A small image VQ-VAE, trained from scratch: decoder widths [32, 64, 128, 128], soap at rate 0.0016.
Rows from block 3 of the encoder of a small image VQ-VAE, named by matrix and row number. Rows with one number within an expert belong to one neuron, the router's apart. Each number is 128 + 32 x the weight over its row's rms, rounded and kept within 0 to 255. All counts start at 0. After the name is the row's rms in percent of the matrix's.
Before each expert's rows are labels from the 100 images, of 14976, where the router gives the expert most weight on average: "top examples" is what is common among them; "colour at peak" is the nearest of a few named colours to the mean colour under the peak. Only what is clearly more common there than usual is listed. The data: microscope photos of single blood and bone marrow cells.
# router: router (encoder.blocks.3.mlp.router.weight, 8x384, trained with AdamW), inputs 0-127
# gate: expert gate (encoder.blocks.3.mlp.gate, 8x192x384), inputs 0-127
# up: expert up (encoder.blocks.3.mlp.up, 8x192x384), inputs 0-127
# down: expert down (encoder.blocks.3.mlp.down, 8x384x192, transposed), outputs 0-127

# expert 7
top examples: smear: peripheral blood; cell type: platelet
colour at peak: pink
router.7 083 [ 93 146 141  64 202  90 132 127 105 163 112 151 147  86 186 124 132 142 154 107 131 160  91 147 140 125  60 105 164 184 132  59 105 158 165 139 159 157 193 168  85 158  67 114 140 174 147 153 162 116  99  83 125 133 160 144 183 146 148 103 149 120 167 133 152 164 158 145 154 148 119 120  73 123 128 185 103 152 118  61 167  88 162 114  92 146 142 149 119 121 130  72 115 214  89 111 144 138  79 138 100 172 153 110  95 134 172 126 135 144  81 135 203  85 102 146 111 115 129 173 131 161 186 101  95 113 178 129]
gate.0 106 [155  76 124  99  80  82 208 154 140 115 161 140 118 176 112 156  61 130  53  78 122 150 147 118 141 123 143 159 126 130 141 109 184 153 128 114 113  84 136 159 143 134 111 125 106 145  85 157 129 119  92 150 165 171 121 118 109 120 155 100 180 181 110 100 155 130 100 151 134 129  86 122 153 126  63 170 150 140 157  94 160 114 139 150 112 173  85  85  77 116 122  68  74 132  93 175 109  87 167 153 129  96 190  78  71  98 101  83 121 145 167  96 123 137 141  94 134 120 173 101 118 126 112  93  64  69 136 113]
up.0 090 [154  69 136 152  98 119 225 144 140 108 139 109 112 123  75 143  86 145  98 130 118 164  90  97 124 112 119 149  79  77 147 148 127 174 125 137  93 111 118 121 176 143 130  94 144 146 129 138 142 122 134 134 187 133 106 132 102 143  97 100 184 158 134 112 165 121  85 121 146 154  49 181 120  92  48 160 146 139 145 115 158 143 170 156 107 142  72 132 104 132 105  41  86 123  75 169  96 100 230 155 140 149 142 126  85  84 137  43 126 132 200 100 101 149 138 116 124 151 127 129 109 114 117 115 108  60 162  42]
down.0 100 [160 103 141 110  99 147  86 101 205 129  81 120 105 114 137  48 120 168 155  68 156 114 114  48 115 160 138  99 148 181  94 132 145 116  92 134 181 146  82 124 102 143 136 104 135  98 171 138 117 137 212 155  67 114 149 127 145 141 140 159 168 148 145 173  80 115 127  96 116  86 146 148 124 149 149 155  98 102 114 125 158 105  70  90  97 161 130  85 112 127 122  65 131 179 181 147 130 144  33 118 121  98  72 166 203 114 154 150  84  80 112  86  85  48 141  94 137 124 130  95 153 156 147 142 114 129  84 165]
gate.1 085 [183 115 132 105 133 169 110  75 105 141  66 140 105 170 147 114 114 145  95 189 146 182 130 115 138 111 134 141 102 136 108  60 156 146  73 137 143 158 117 154 117 162  95 196 100 116 129 104 121 157 122 133 175 134 162 134 149 147 120 159 121 113 126  95 107 160 149 138 196 140 115 111 189 122 170 102 126  68 141 191  94 157 112 113 191  64 134 123 102 127 125 134 143 118  95 111 130  77 163 117 120 165 116 107  99 109 116 161 123 163 133  98 144 139 141 153 138  96  68 158 137  81 130 149  65 148 136 111]
up.1 083 [171 149 154  81  88 180 156 120 127 152 122 114 154 119 163 120 115 111 133 120 163 161 173 174 123 110 130 157 124 195 114 109 123 189 123 158 109  89  74 118 108 106  95 138  97  46 139 110 100 159  80 111  58 115 157 148 120 144 130 155  74  62 135 178 107 151 119 113 150 147  76 157 135 100 178 120 117  92 194 119 101 122 103 160 126 133 118  20 141  99  80 104 164 132 153 103 109 174 127 168 174  73 110 118 112  50 103 122  60 153 103 110  86 142 112 121 166 132 129 109 155  91 148 168 127 146 134 128]
down.1 085 [115 138  66 128 126 135 147 143  69 135 146  83 129 127 155 172 157 129 108 156 174 181 168 127 131 138 100 140 158  76  76 158 130 143 138 149 115 131 169  73 165 135  93  92 133  74 143 116 143 147 168  83  88 125 164 125 114 131 119 159 128 176  74 140 163 103 109 138 153 100 132  98 111  69 137 140 101  65 143 112  67 192 131 128  69 145  60 179 134 142 112 211  95  83 148 105 127 182 131  90 134 157 125 114  83 175  73  72 120 164  78 162 102 169 146  89 199 132 151 116  98 177 115 106 125  98 148 148]

# expert 1
top examples: smear: peripheral blood; cell type: artefact
colour at peak: pink
router.1 091 [ 90 157 157 171 152 142 107  64 113 145 159 121 103 167 130 129 164 144 128 140  59 133 125  77 116 116 131 169  99 120 125  96  94 124 138 103  99 153 161 171 153 174 120 127 120  86  78  87 135 158 154  89 119  56 136 133 124 121 144  73 102 104 150 167 131 105 148 150 167 129 122  88 113 153 110  83 101 111  77 101 110  90 117 143 147 132 112 128 139 153 184 160 122 140  63  58  98 108 142  77 109 143 102 144 146 154 162 115 122 124 107 185 170 126 146 119 120  47 116 171  97  69 160 157  87 181 158 133]
gate.0 094 [133 131  87  93 126  75 152 173 151 107 128  89 158 172 133 125 134 135 162 137  95 107 135 134 104 145 110 122 148 116 119 176 103  52  66 115 183 158 159 132  29 125 140 164  59 138 116 166 119 125  88 159 167 159 130 152 140 167 111  88 128  90 143 104  92 146 107  64  31 125 143 136 131 154 141 102  84 134 141 168 115 145 134 101 165  80 148 116 137 104 117 199 211 125 115 139 147 114 122  99  51 117 167  68 125 116  68 126 128 177 124 103  89 170 150 122 120 165 125 112 164  83 155  83  88 183 156 123]
up.0 090 [ 94 130  98  80 164 116  76 139 145 142 134 137 141 118 168 165  91 101 112 187 176 139 130 130 135 125 147 185 121  94 156 153  92 163 134  87  89  79 116 138 177  95  90 189 124 116  79 121  99 114 155 122  79 111 110 131 128 118  90 155 104 109  72 146 124 135 121 149 126 136  77 123 130 177 183 132 111 107 175 101 108 156 127 118 111 183 113 106 115 130 110  86 177 178 172 181 143 148 142 114 101 112 151 159 144 159 109 125 117 140 119 154 143  73  99 143 153 130 110 113 107  91 146  89 112  80  67 106]
down.0 095 [128 140 121 159 160 190  81 140  92 118 147 159 143 130 181 128 161 120  82 139 154 131  78  98 126  98 107 154 110  98 118 107 127 154 164 119 145 156 154 147 137 109 177 129 172 199 126 105 158 161  88  77 102 119 166 133 134 100  93 137 121 142 168 116  80 140 142 108 109 144 146  80 139  68 108 157 136  88 119 118 116 182 113 143 148  95 128 164 167  33 135 180 126  75 113 158 135 119 126  76 142 115 157  67 120 176  72 106  73 158 106 168 141  90 153 212 165  91 102 139  57 134 127 155 118 127 122  86]
gate.1 117 [173 177 111 133 157 141  78 162 128  82  60 133 119 159 126 128 111  96 124 131 109 116 202 103 152 158  78 106 112 137  86  97 172  50 117  84 109  97 105 162 131 164 148  98 162 109 147  69 119 157 169 153 147 137 154 161  63 149 195 119 116  88 139 101 125 140 140 166 136  82 124 120 158 114 126 171 128 105 129 116 157 117 104  74 101 144 132 106 135  43  71  97  58 122 143 111 120 149  68 129 197  76 143 180 126 170 136 116 135 164  72 167 129 180 147 130 109 131 116 158 121 113 108 114 150 108 109 165]
up.1 110 [152 170 107 139 110 159  69 144 149  79  63 120 139 151 148 135 112  88 134 123 104 111 205 108 127 162  97  71 101 151  92 114 184  61 118  92 119 115 127 156 112 162 166 109 145 133 162  85 116 164 142 160 165 120 178 157  44 155 212 120 132  94 159 114 144 163 125 140 154 108 132  95 159  97 116 177 153 133 117 119 156 101 111 105 105 118 106  86 100  64 100  88  61 126 129 141 124 141  78 109 181  74 158 167 119 177 118 141 135 167  96 154 148 117 142 120 121 135 119 166 127 105 115 128 133 150  92 145]
down.1 108 [121 107 135 179 110  99  81 138 109  90 142 159 117 143 132  90 108 168 175 150  97 106 188 150 154 132 155 111 143 130 138 122 137 124 116 119 121 214 180 134 142 117 113  99  93 159 135 170 134 102 107  87 132  96 158 150 115 135 148  82 130 162 124 160 188 135  72 115 160 135 146  94  89 140 124 171 145 140 121 122 141 126 133 166 160 108 127 137 146 197 187 134 149  99 188 108  87 145 102  88  63 137 180 124  59 100  94 121 149  84 169  35 127 150 188 139 110 100  83 147 108 172 149 164 145  88 168 146]

# expert 0
top examples: cell type: lymphocyte
colour at peak: grey
router.0 114 [151 166 114 123 107 126 148 151 107 157  79 157 158 181 138 106 157 165  89 165 154 117 168 105 117 119 104 159 137 126 133 182 128 174 143 153 108 136 116 101 156 158 144  47 161 110 136 151  69 142 130 140 152 163 164 105 117 124  77 114 125 153 139 184 143  93 157  87 124 116 128 160 154 124 148 143 155 110 117 167 130 211 109  99 163 111 103 115 110 110  88 145  70  50 158 180 135 102 130 122 141 115 112 140 112  64 101 162 139 158 141 159  92 139 131 168 196 168  96 138 150 153  64 142 188 154 145 104]
gate.0 104 [ 97 127 102 217  98 128 108 166  73 172 147 131  85 190 131 139  55 103  92 150 154 139 150 146 152  99 119 183 115 105 113 135 129 151 125  98 123 147 210 145 103 140 140 139 197 135 144  97 138 132 124  70  50 166 105 128 109 123 124 133 118 120 168 163  83 168 146 173 165  83 166 158 177  88  41 148 103 130  81 180 145 120  67 140 168 125 133 122 144 135 107  96 145 143 138 138  97 127 125 166 122 147 140 120 168 140 125 120 113 153  84 118 148 170  65 116 120 128 143  87 149 118 116  89 112 139 124 150]
up.0 103 [177 103 146 144 107 127 131 120 160 143 182 132 190 108 109 116 164 158 123  73 141 161  83 138 138 111 143 100 108 145 124 154 140  78 172 127 110  81  69 121 110 125  29 108  85 118 113 159 135 133  97 154 131  70 224 158 138 120 106 141  96 151 150  98 189  86 104 115 125 135 137 112 104 198  85  84 149 129 159  54 105 167 195 130  80 123 112 117  98 141 111 114 154 128 129  81 116 136 137 125 110 107 102 118  95 146 124  96 134 112 164 123 127  74 137 131 113 139 152 141 152 190 180 124 135  98  96 147]
down.0 094 [112 124 161 128 125 135 171 106  68 127 153 150 113  81 135 164  96 140 126 151 149 132 122 138 183 134 123 143  89 120 114 177  81 142 126 158 154 126 199  77 160  99 109  78 146 143 105  97 119 115 172 125 154 122  96 158  92 133  98 106 131  99 149  47 115 174  79 126 137 157 117  97  96 116 109 129 106  65  73 145 158  96 115 167 120 163 130 174 195 122 162 129 107  91 156 122 132 137 133 143 124  91 170 109 193  78 204 127 143 174  83 133 181  98 188 109 119 164 106 141 154 125  82 102 153 126 172 127]
gate.1 106 [125 188 149 122 125  82 135  86 137 138 104 182  82 120 133 114 131 124 107  57  90 131 175  77 159 192 102 164 131 129 157  96 158 139 128 194 128 135 162 169 136  89 146  92 130  66 151 149 111 147 134 161 134 142 179 145 126 127 121 129 189 103 150 125 136 126  99 131 157 133  87 146 125 133 135 171  71 102 180 151 151  99 188  62  96  81 151  86 169  99  86 103 121 187 115  93  77 149 123 127  86 118 163  93 133 124 167  83 136 156  99 157 141  99 135 181 145 151 109 106 122 109 132 156 178 197  60 115]
up.1 103 [133 112 100 132 127 150  75 151 107 120 140  67 137 149  82 119 107 130 125 171 146  84 139 144 140  75 145 128  88 195 126 122 153 120  80 127 153 132 112  57 133 171 108 179  76 150 157 151 100  91 101 145 155 140  81 115 161 145  92 108  88 149 111 135 168 105 102 150 138 171 161  82 106  71 136  96 204 126 122 138 141 110  48 149 130 157  88 147 133  94 145 136 139 108  97 155 164 101 134 159 184 162  96 138 142 145 102 161 126 154 146 135 142 212 117  59 112 122 117 151 114 108 145 128  61 109 180 180]
down.1 109 [146  78  88 175 105 124 127 128 158 124  79 128 134 171 177 142 132  85 119  89 104 146 112  90 111 143 149 135 123 149 116  81 119 138 130 148 117 161 138 173  15 113 141 144 166 116 189 136  94 128 152 138 128 135 132 103 104 123 125 126 163 129  61 128 124 153 129 132 129 169 127 138  86 147 107 123 101  83 171 175 154  88 171  88 176 163 110  95  88 119 141 113 158 170 114 156  56 158 183 195 175 120 129 115 114 115 207 131 143 144 131 160 163  96 133 146  79 124 112 115 130 150 140 115 151 116 171 139]

# expert 3
top examples: smear: peripheral blood; cell type: lymphocyte
colour at peak: white
router.3 102 [ 84  79 155 147 141 123  70  93 145 128 150 108 111  39 118 178 148 124 130 128 150 149  92 140 119 111 118 155 157 193 124 104 143 124 142 156 152 148  63 244  87 161 109 122 144 158 127 168 119 162 185  88  93 140  77 137 160 183 158 153 174  95  60 111  92 198  61 125 122  92 159 129  88 152 130 116  99 148 121 122 147 106 106 108 121 108 112  74 109 118 164  55 148 146  94 128 127 151 167 152 121 133 153 119 125 163 142 105 130 101 142  99 139 112 104  42 120 153 160 117  79  61 188 149  90 136 116 138]
gate.0 081 [162 146  93 100  69  90 138 129  82 130 149 152 165  88 139 109  50 112  57 137 118 172 163 139 129 193 123 150 151 133 102 140 143 126 154 123  90 167  79 151  73 133  97 152 151 169 156 149 142 183 141 129 111 133 145  87 169 119 117 100 114 115 153  96 136 188  44 135 176 129 188 163 104 119 191 121 154 133 146 148 116  99  82  97 133 125 127 128 162 107  97  80  69 123 120 161  55 132 137 185 138 173 207 110 131 120  64 137 112 139 133 143 113 112 149 120 134  79 126 133 152 131 128 103 164  59 143 183]
up.0 076 [108 159 140 147 172 149 150  70 144 108 107 112 128 153 104 137  42 101 118 118 148 108 144 119 152 110 143 170 150 115 145 128 122 108 110  94 136 137 161  96 117 132 140  57 150  90 135  97  67  88 189 105 155  55  80 102 124 148 120 142 124 138  74 103  71 104 162 134  55 107 149 183 175 169 174 151  50  79 113  82 121 135 122 211 165 187 153 167 123  94 165 163 166 101 121 103 112 157 131  96 124  84  70 125 180  87 104 104 119 168 151 177 107 140 117 144 155  92 127 132 115 124 113 139 141 160  95 117]
down.0 084 [ 47 118 104 175 135  79 125 136 125 175 148 131 130 120 148 124 156 112 143 119 171 138 127 101 140 121 132  78  88  76 150 162 108 131 112 100  88  89 168 188 136 148 133 111 144 123 148 137  70 167  85  57 140  98 119 123 145  92 115 115 111 127 143 142  79 135 113 146 146 150  94  89 139 170 135  85 195  82 177  76 135 124 127 121 132 122 121 100 169 154 113 153 146 101 107 115 144 140 106 172  80 121 139 101  67 177  51 104 103 164 113 107  86 129 110 151 157 102  86 112 159 117 124 159 146 162  93 147]
gate.1 118 [130 133  88 149 113 124 115 145 150 112 157 123 128 171  99  95 132 114  85 132 163 112 125  62 148 117 105 160 171 166 108  43 146 150 161 188  36 168 158 131 106 129 150 123 142  94  97  96 176 139  84 147 102 143 178 125 144 170  85  91 105  93 117 138 173 124 127 133 106 132 145 127  94 150 157 129 109 101 104  69  95  78  94 162 125  68 111 106 192  87 145 154 124  99 121 107 141 140 173 142 132 173 119 106 140  76  98 154 131 192 156 165 101 116 147 119 156  21 119 139 173  64 142  94 128 132  91 118]
up.1 131 [ 42 124  88 147 173 121 153 131 124 148 167 103 136 117 178 163 122 143  87 124 165 177 126 158 131 180 147  99 104  92 141 137 149  83 139 126 110 173 127 120 126 101 109 151  97 144  94  84 100 129 138 127 104  50 172 171 130  85  73 108 105 113 109 145 110 187 114 100  87  96 127 133 158 123 174 189  85 105  88  83 145 132  87 126 159 135  67  95 108 121 126 132 109 121 108 175 124 114 161  78  83 158 208 116 155 122 158 126 147  70 136  75 127  80  98 162 138 130  76  87 107  87 189 150 109 118 133 128]
down.1 119 [ 76 130 105 142 140 134 167 127 104 101 137 130 194 152 121 134 130 185  93 159 124 145 166 127 133 123 186 107 114 114 116  79 180 103 211 125 123  80 150  83 130 150 113 144 141 139 114 112 173 130 108  48 157  86 157 174 134 136 172 100 142 139 125  70 193  62 155 135 185 117  99 169 124 114 152 172 141 137 155 151 127 151 124 108  96 127  82 156 100 121 102 177 120  70 174 131  98 151  74 103 143 118 157 144 106  66 168 138 146 150 149  99 149 121 141 122 196  85 128 169 127 138  97 197 105 167  91 125]

# expert 5
top examples: cell type: artefact
colour at peak: white
router.5 094 [108 126 168 183 129 150  69  61 143 142 116 124 102 172 121 125 123 109 172 122 116 112  83 107 123 123 116 161 115 153 124  74 112 144 126 103 149 140 144 223 122 177 118 149 129  89 107 144 152 125 150 105 107 120  88 151 155  98 140 130 149 108  96 140 103 140 123 147 142 136 105 110 153 112  98 114  95 103 121  72 118 110 124  89 132 151 104 138 110  89 145 130 171 131  61  67 151 146 151  98 132 148  79 108 161 180 142  88  99 115  76  99 183 116 105  98 104  88 127 146  54  80 147 111  92 135 208 165]
gate.0 120 [ 89 122 158 176 126 145 137 137 126 129 141  66 159 147 149 126 183  91 105 145  93  97 118  88 112 125 164 123 195 153 143 166 143 136 126 156 116 124 170 146 150 147 166 112 105  91 103 149 117 136 119 121 121 123 121 107 157  43 127 213 151 119 209 196 127 132 133 171 197  94  98 136 119  92 115 150 102 124 115 123 169 158 164  98 125 117 108 154 117 131 139 128 119 163 110 115 188 167 153  65 149 118 159 151 136 145 124 186  88 112 159 100 125 131 117 194 115 131 131 134  99 109 139 193 149 156 158 135]
up.0 125 [122 165 135 107  97 142 148 145 118  95 152  74 130 113 163 131  90 123 169 124 134 125 154 106 142 157 103 179 149 146  87 144 138  96 158 180 113  67 126 164 150  97 123 158 104 115  73 140  83 159 168 151 115  91 110 119 175  90 125 171 120  95 183 164 130 139 157 160 131 148 113 123 126 104 150  94 150  82  79  77 129 119 134  88 131 173 187 138 143 157 114 152 100  98 148  77 160 157  99 175 137 141 177  89 133 136 149 126  47 145 107 118 138 125 135 182 152  80 151 127 140 151 139 159  94 154 146 114]
down.0 121 [113 115 168 141 139 187 115 130 120 144 112 130  86 117 156 130 110  78 120 127 128 161  98 151 117 127 131 169 181 148 172 166  91 108 154 115 155 157 171 146  85 156 135 150 130  72 148 124 159 108 230 138 116 193 112 146  84 107  87 158  88 128 118 211 128 100 142 178 161 166 102 129  76 132 189 131  53 160 119 117 194 191 121  67 122 151 142 118  73 140 134 138 139 102 129  64 128 123  92 156 161 115 109 113 187 156 118 162 147 135 113 144  90 135 122 101 129 167 147 123  56  98 168  86 138 130  67  75]
gate.1 104 [128 109 132 162 164 102 137 137 122 116  86 124  87 159 121  92  93 112 135 164 159 161  94 172  78 179 184 142 138 153 182 162 189 131 122 101 125  98 162 123 106 152 128 100 103 127 116 118 147 123 170 136  72 115 127 152 159 120 182  94 162 119  85  97  77 142 107 153 152 178  73 146 125 127 112 120 112 113  78  86 163  91 107 154 158 115 121 159 169 152 146 112 151 111 150  79 113 138 113 202 135 176 101 121 167 123 150 116 148 167 114 127 144 132 117 130 135  92 148 102 135 148 127 157 138  47 140 153]
up.1 111 [ 72 130 141 151 126 105 120 107 114 153 162 131 140 194 141 139 144 159 107 156 134 100 117 116 132  88 132  83 146 124 145  93  78 120 209 187 109 113 100 185 147 157 125 139 153 150 136 120  67 143 101  98 168 198 115 128 151 184 106 115  80 130 107 177 145 176  99 156 175 110 130 114 149 154 149 131 117 105 158 106 163 128 162  77  94 121 115  90 107  83  43 138 169 139 106 137 161 162 127  90  95 141 191 149 102 142 121 116  95 120  81 139 121  24 103 160 116 122 109 114 116 120 123 134 122 153 100 145]
down.1 104 [190 147 161 109 127 147 136 178 122 134 181 127 127 105 131  93 153  72  52 155  92 152  90 185  80 175  88 143 112  92  67 138  98 165 101  97 158 138 140 195  99 135 130 137 139 175 148 144 169  87 151 149 133  86 193 147 104 128 124 203  77 124 137 148 152 112 122  91  59 118 194 149 134  87 154  98 142 129 124  77  78 166 135 144  54 158 156 116  93  91 169 169 104  95 133 147 181 108 112 162 156 179 128 132 183 129 108 121 161 129 119 124  62 103 212 105 116 135 113 108 172  70  90 111 143 122  81 112]

# expert 4
top examples: cell type: artefact
colour at peak: purple
router.4 096 [144 133 136 160 165 156  97  89 111 124 123  63  89 173 146 197 148 111 148 165 109 136  67 100 145 108 115 133 152 128 152  84 115 126 168 120  97 164 142 123 148 148 134 148  91 174 125 103 152 119  99 170  78  73 100 139 148 159 138 143 110  87 108  99 136 132 155 146 127 159 100 107 135 155  79 102 127 125 117  69 107 110 123 139  51 138  94 122 143 151 129 171 147 137  97 118 106 123 129 112  98 189 121  94 136 102 138  52 100 131  85 138 146 159 162  89  84  93 108 141 135 133 150  81  96 146 158 146]
gate.0 108 [101  54 126 174 156 175  86 138 102 140 104 137 156 154 154 140 121 156 142 174 163  98 151 123 183 102 167 152 102 157 100  99 117 123 144 135 143 156 121 156 135 127 139 115 144 100  97 112 147  97 133 172 199 175  72 146  89 158  82 162  88  71 104 158 141 128 165 205 186 169 215 129 125 123  94 120  87 115 119  76  85  91 117 148 134 120 126 160 122 123 119 167  97 187 118  93 183 129 102 179  93 135 173 135 102 130  83 134 110 155 125 132 116 152  89 113  72  87  89 168 108 124 141  87  73  86 115 106]
up.0 108 [102 115 151 148 144 146 152  96 110 182 164 101 143 135 150 159  83 151 177 199 156  97 139 160 164 151 144 125  99 126 131 111 113 130 144 127 149 118 146 159 148 135 119 109  94 121 142  95 129 146 139 197 130 134 115 167 113 130  66 165  98 104 135 136 135  86 160 184 155 184 150 113 107 130 170 144 100 162 154 129 110  98  88 153 132 112 152 119 138 174  95 114  92 171 138  85  91 175 122 183  80 189 196 107 177  89 135 131 115 118 135 158 107 120 129 127  99 111 100 172  87  67 124 119 105  97  70 121]
down.0 103 [210 192 108 152 141 112 121 148 152 132 166 129 109 127  54 146  68 130 161 148 114 128 113 115 144  66 158 122 145 189 134 118 121 155 181  64 107 122 126 106 134  81 132 206 109 159 112 126 121 148 111 102 134  78 132 134 127 128 185  85  98 151 147  99 127 137 107  76 107  98  96 148 136 126 100  85  92 103 107 119 134 150 139 174 129 118  74 107 157 124 154 133 130 116  89 110 165 160 150 126 124 133  77 149  64 141 110 125 139 149 124  89 108  95  82 133 157 140  81 195  80 136 147 128 143 147 164 162]
gate.1 085 [148 130 127 150 104 136 169 135 163 115 104 140 154 107 108  71 121 107  94  75 123 172 138 158 130 197  81 165 103  84 218 155 125 200 139 126 120  50 119 151 117 100 100 123  90 135 181  80 197  97 163 122 198 101  97 111 123 109 124 131  88 152 207 101 104 148  87 141 182 182  99  73 135 112 107 149 160 122 175 124 140 109 133 116 106 136 148 137 131 150 131 119 122 109 126 161 107 109 134 116 104 147 166 105 145 113  79 168 146 110 115 236 126 152 134 111 127 160 109 196  93 102 102 125 132  85 134  81]
up.1 085 [ 76 110 169 124 179 117  82  89 150 118  87 114 162 103 136  94 124 115 129 117 109 195  96 118 141 151 139 136 121 209 166 169 118 160 147 156 128 112 133 111 157 145  98 130 114 120  61  99 125  79 153  82  89 120 131 182 185  74 109 118 115 206 135  90 125 154  40 173 107  97 151 150 145 159 108 163 155 110  92  42 104 104 105 111 100 110  92 138 186 152 171 117 203 154 127 117 150 102 125 199 144 127 111 131 115 108 152 148 133 132 126 134 134 179  80 143 124 127  80 116 116 122 140 181 113 160 161 141]
down.1 094 [171 131  99 131 126 148  71 169 141  61 114 103  77  99 115 162 188  88 146 112 156 170 115 132 168  95  91  92  52 152 143 175 147 171 148 189 121  88  99  86 144 142 123 127  55 138 108 118 189 166 179 206  91 199  89 107 163 125 130 133  81 109 140  53  82 143  68 162 132 158 148 139 135  99  90 100 178 117  81 163 149  95 100 126 120 139 134 132 139 121 195 136 108 155 100 125 164  85 141 144 140 164 150 159 158  94 134 144  81 126 125 115 118 153  88 113 126 133 162  88 112  81  93 159  91 118 119 152]

# expert 2
top examples: cell type: segmented neutrophil
colour at peak: purple
router.2 107 [116 148 136 142  52 168 143 134 157 109  92 105  97 121 111 196 114  92 128 149 134 170 118 143 146 134 122 144 133  91 116 145 123 147  99 132 133 150  59 125 170  95 130 168 106 122  94 126 145 160  85 119  79 129 105 134 117 161 118 146 136 131 107  80  76 146 100 174 133 115 123  85 142  74  98 122 111 122 122 138 135 113 136 166 129 163 149 180  77 137 166 160 106 138  90 116 148 124 138 105 153 142 159 132  70 172 131  88  95 151 131  70 153 143 146 115 123  86 122 145 146 151 125  81  75 130 135 191]
gate.0 086 [194 139 154 161 149 143 212 107 135 153 170 120 108 157 164 149  99 138 132  97  78 188  73 148 127 177 145  87 129 100 166 120  84  92 121  47 110  99 112 107 144 135 100 111 152 135 107  77  77  86  84 104 108  66 168 146 225  86 152 109 123  78 141  69 114 109 131 127  94 110 140 143 168 181 172  95 115 108  90 147 148 144 142 169 140 112 106 137 129 134 179 155  82  89 106 134 107 148 167 121 122 131 184 141 155 124 143 114 108 119  84 112 130  92 163 134 144 142 173 138 125 119 149 134 144 140 167  72]
up.0 090 [153  93 120 149 155 154 177 144 218 114 119 100  91 120 124  87  92 133 140 110 159 123 132 200 123 128 112 182 134 135 129 151 116 127 126  50 136 133 127 155 131  85 137 112  97  70 171 107  84  84 167 119 137 151  94  97 157  73 168  73 131 176 149 178 150 107 140 181 100 122 112 158 136 128 205  91 178 144 167  96 231 102 110 113 128 160 172  63 146 114 118 146 102  76 132  86 112 140 162  95 154  86 169 136 158  86  90 134 184 105 115 156 118 107 171 116  87 117 117 175  97 158 207 128 154 139 141 172]
down.0 089 [166 141 178 146 131 123 211 128 111 147 107 171 146 156  88 113  69 130 114 127 160  71 133 186  83 124 131  80 163 159 172 149 154  60 144 130 129 169 134 159 142 165  93 133  85 129 131 125 127 105 172  87 150 142 120  80 113  65 125  69 112  50 113 137 138 160 131  83 120 154 123 154 174 112 190 116 149 138 123  76 141 133 173 102  81 103  95 116 156 140 109  97 148 141 113 118 156 150  83 159 127 119 120  82 148  76 143 119 107 157  57  62 154 102 106 127 127 119 100 164 110 102 141 104 122 215 132 159]
gate.1 118 [159  92  80 116 116 155  84 191 127  79 142 165  95 132 149 135 145 172 207 118 112 142 130 225 156 106  78 139 153 141  83 165 133 141 190 187 148 118 108 125 101 122 166  66 163 116 110 121  98  93 113  88 167 156 116 140  81 122 226 134 105 120 166 126 139 152 134 131 112 161 112  82 127 122  85 109 153  88 163 174 108  85 107 111 136 158  78 135 144 115 178 108  87 139  93  95 128 150 119 113 118 101 155 119 119  69  84 105  80  92 149 122 143 102 144  97 157 119 116 100 150 170  78 116 116 141 152 117]
up.1 123 [138 167 136 163 131 116 167 125 106 165 122 179  86 136 178 150  82  93 126 168 112  89 101 146 204  88 161 160 115  82 135 115 121 147 114 148  52 127  89 126 125 115 152 122 122 159 140 150 150 106  74 155  99 105  66 121 104 164 110 104 132  94 147 140 106 128  81 179 154 105 122 128 107 131 103  96 134 166 122 103 146  77 149 146 122 103 118 156 157 116 188  85 120 147 134 135 156 135  59 129 124 197 155  90 164  71 153 176  87 121 133 160 120 126 138 129 159 113 115 178 188 140 111 148  90 187 143  98]
down.1 110 [145 142  98 122 137 112 171 182 151 173 140 174 147 166 193 120 171  81  45 164 142 139 153 122 179  85 121 146 129  88 173 188 110  92 123 169 141 185  87 107 127 117 145 131 134  92 184 196 117 164 109 142  49 156 135 122  87  90  88 115  85 112 126 151 111  93 162 133 104 121 113  94 189  80 175 121 116 100 165 128 128 171 156 109 184 139 109 126 156 141 109  95 138  89  89 120 144  91 167 128  96 120 114 123  75 181 191 170 200 110 172 140 107 147 103 143 147 150  94 101 120 141  31 116 136  74 137 230]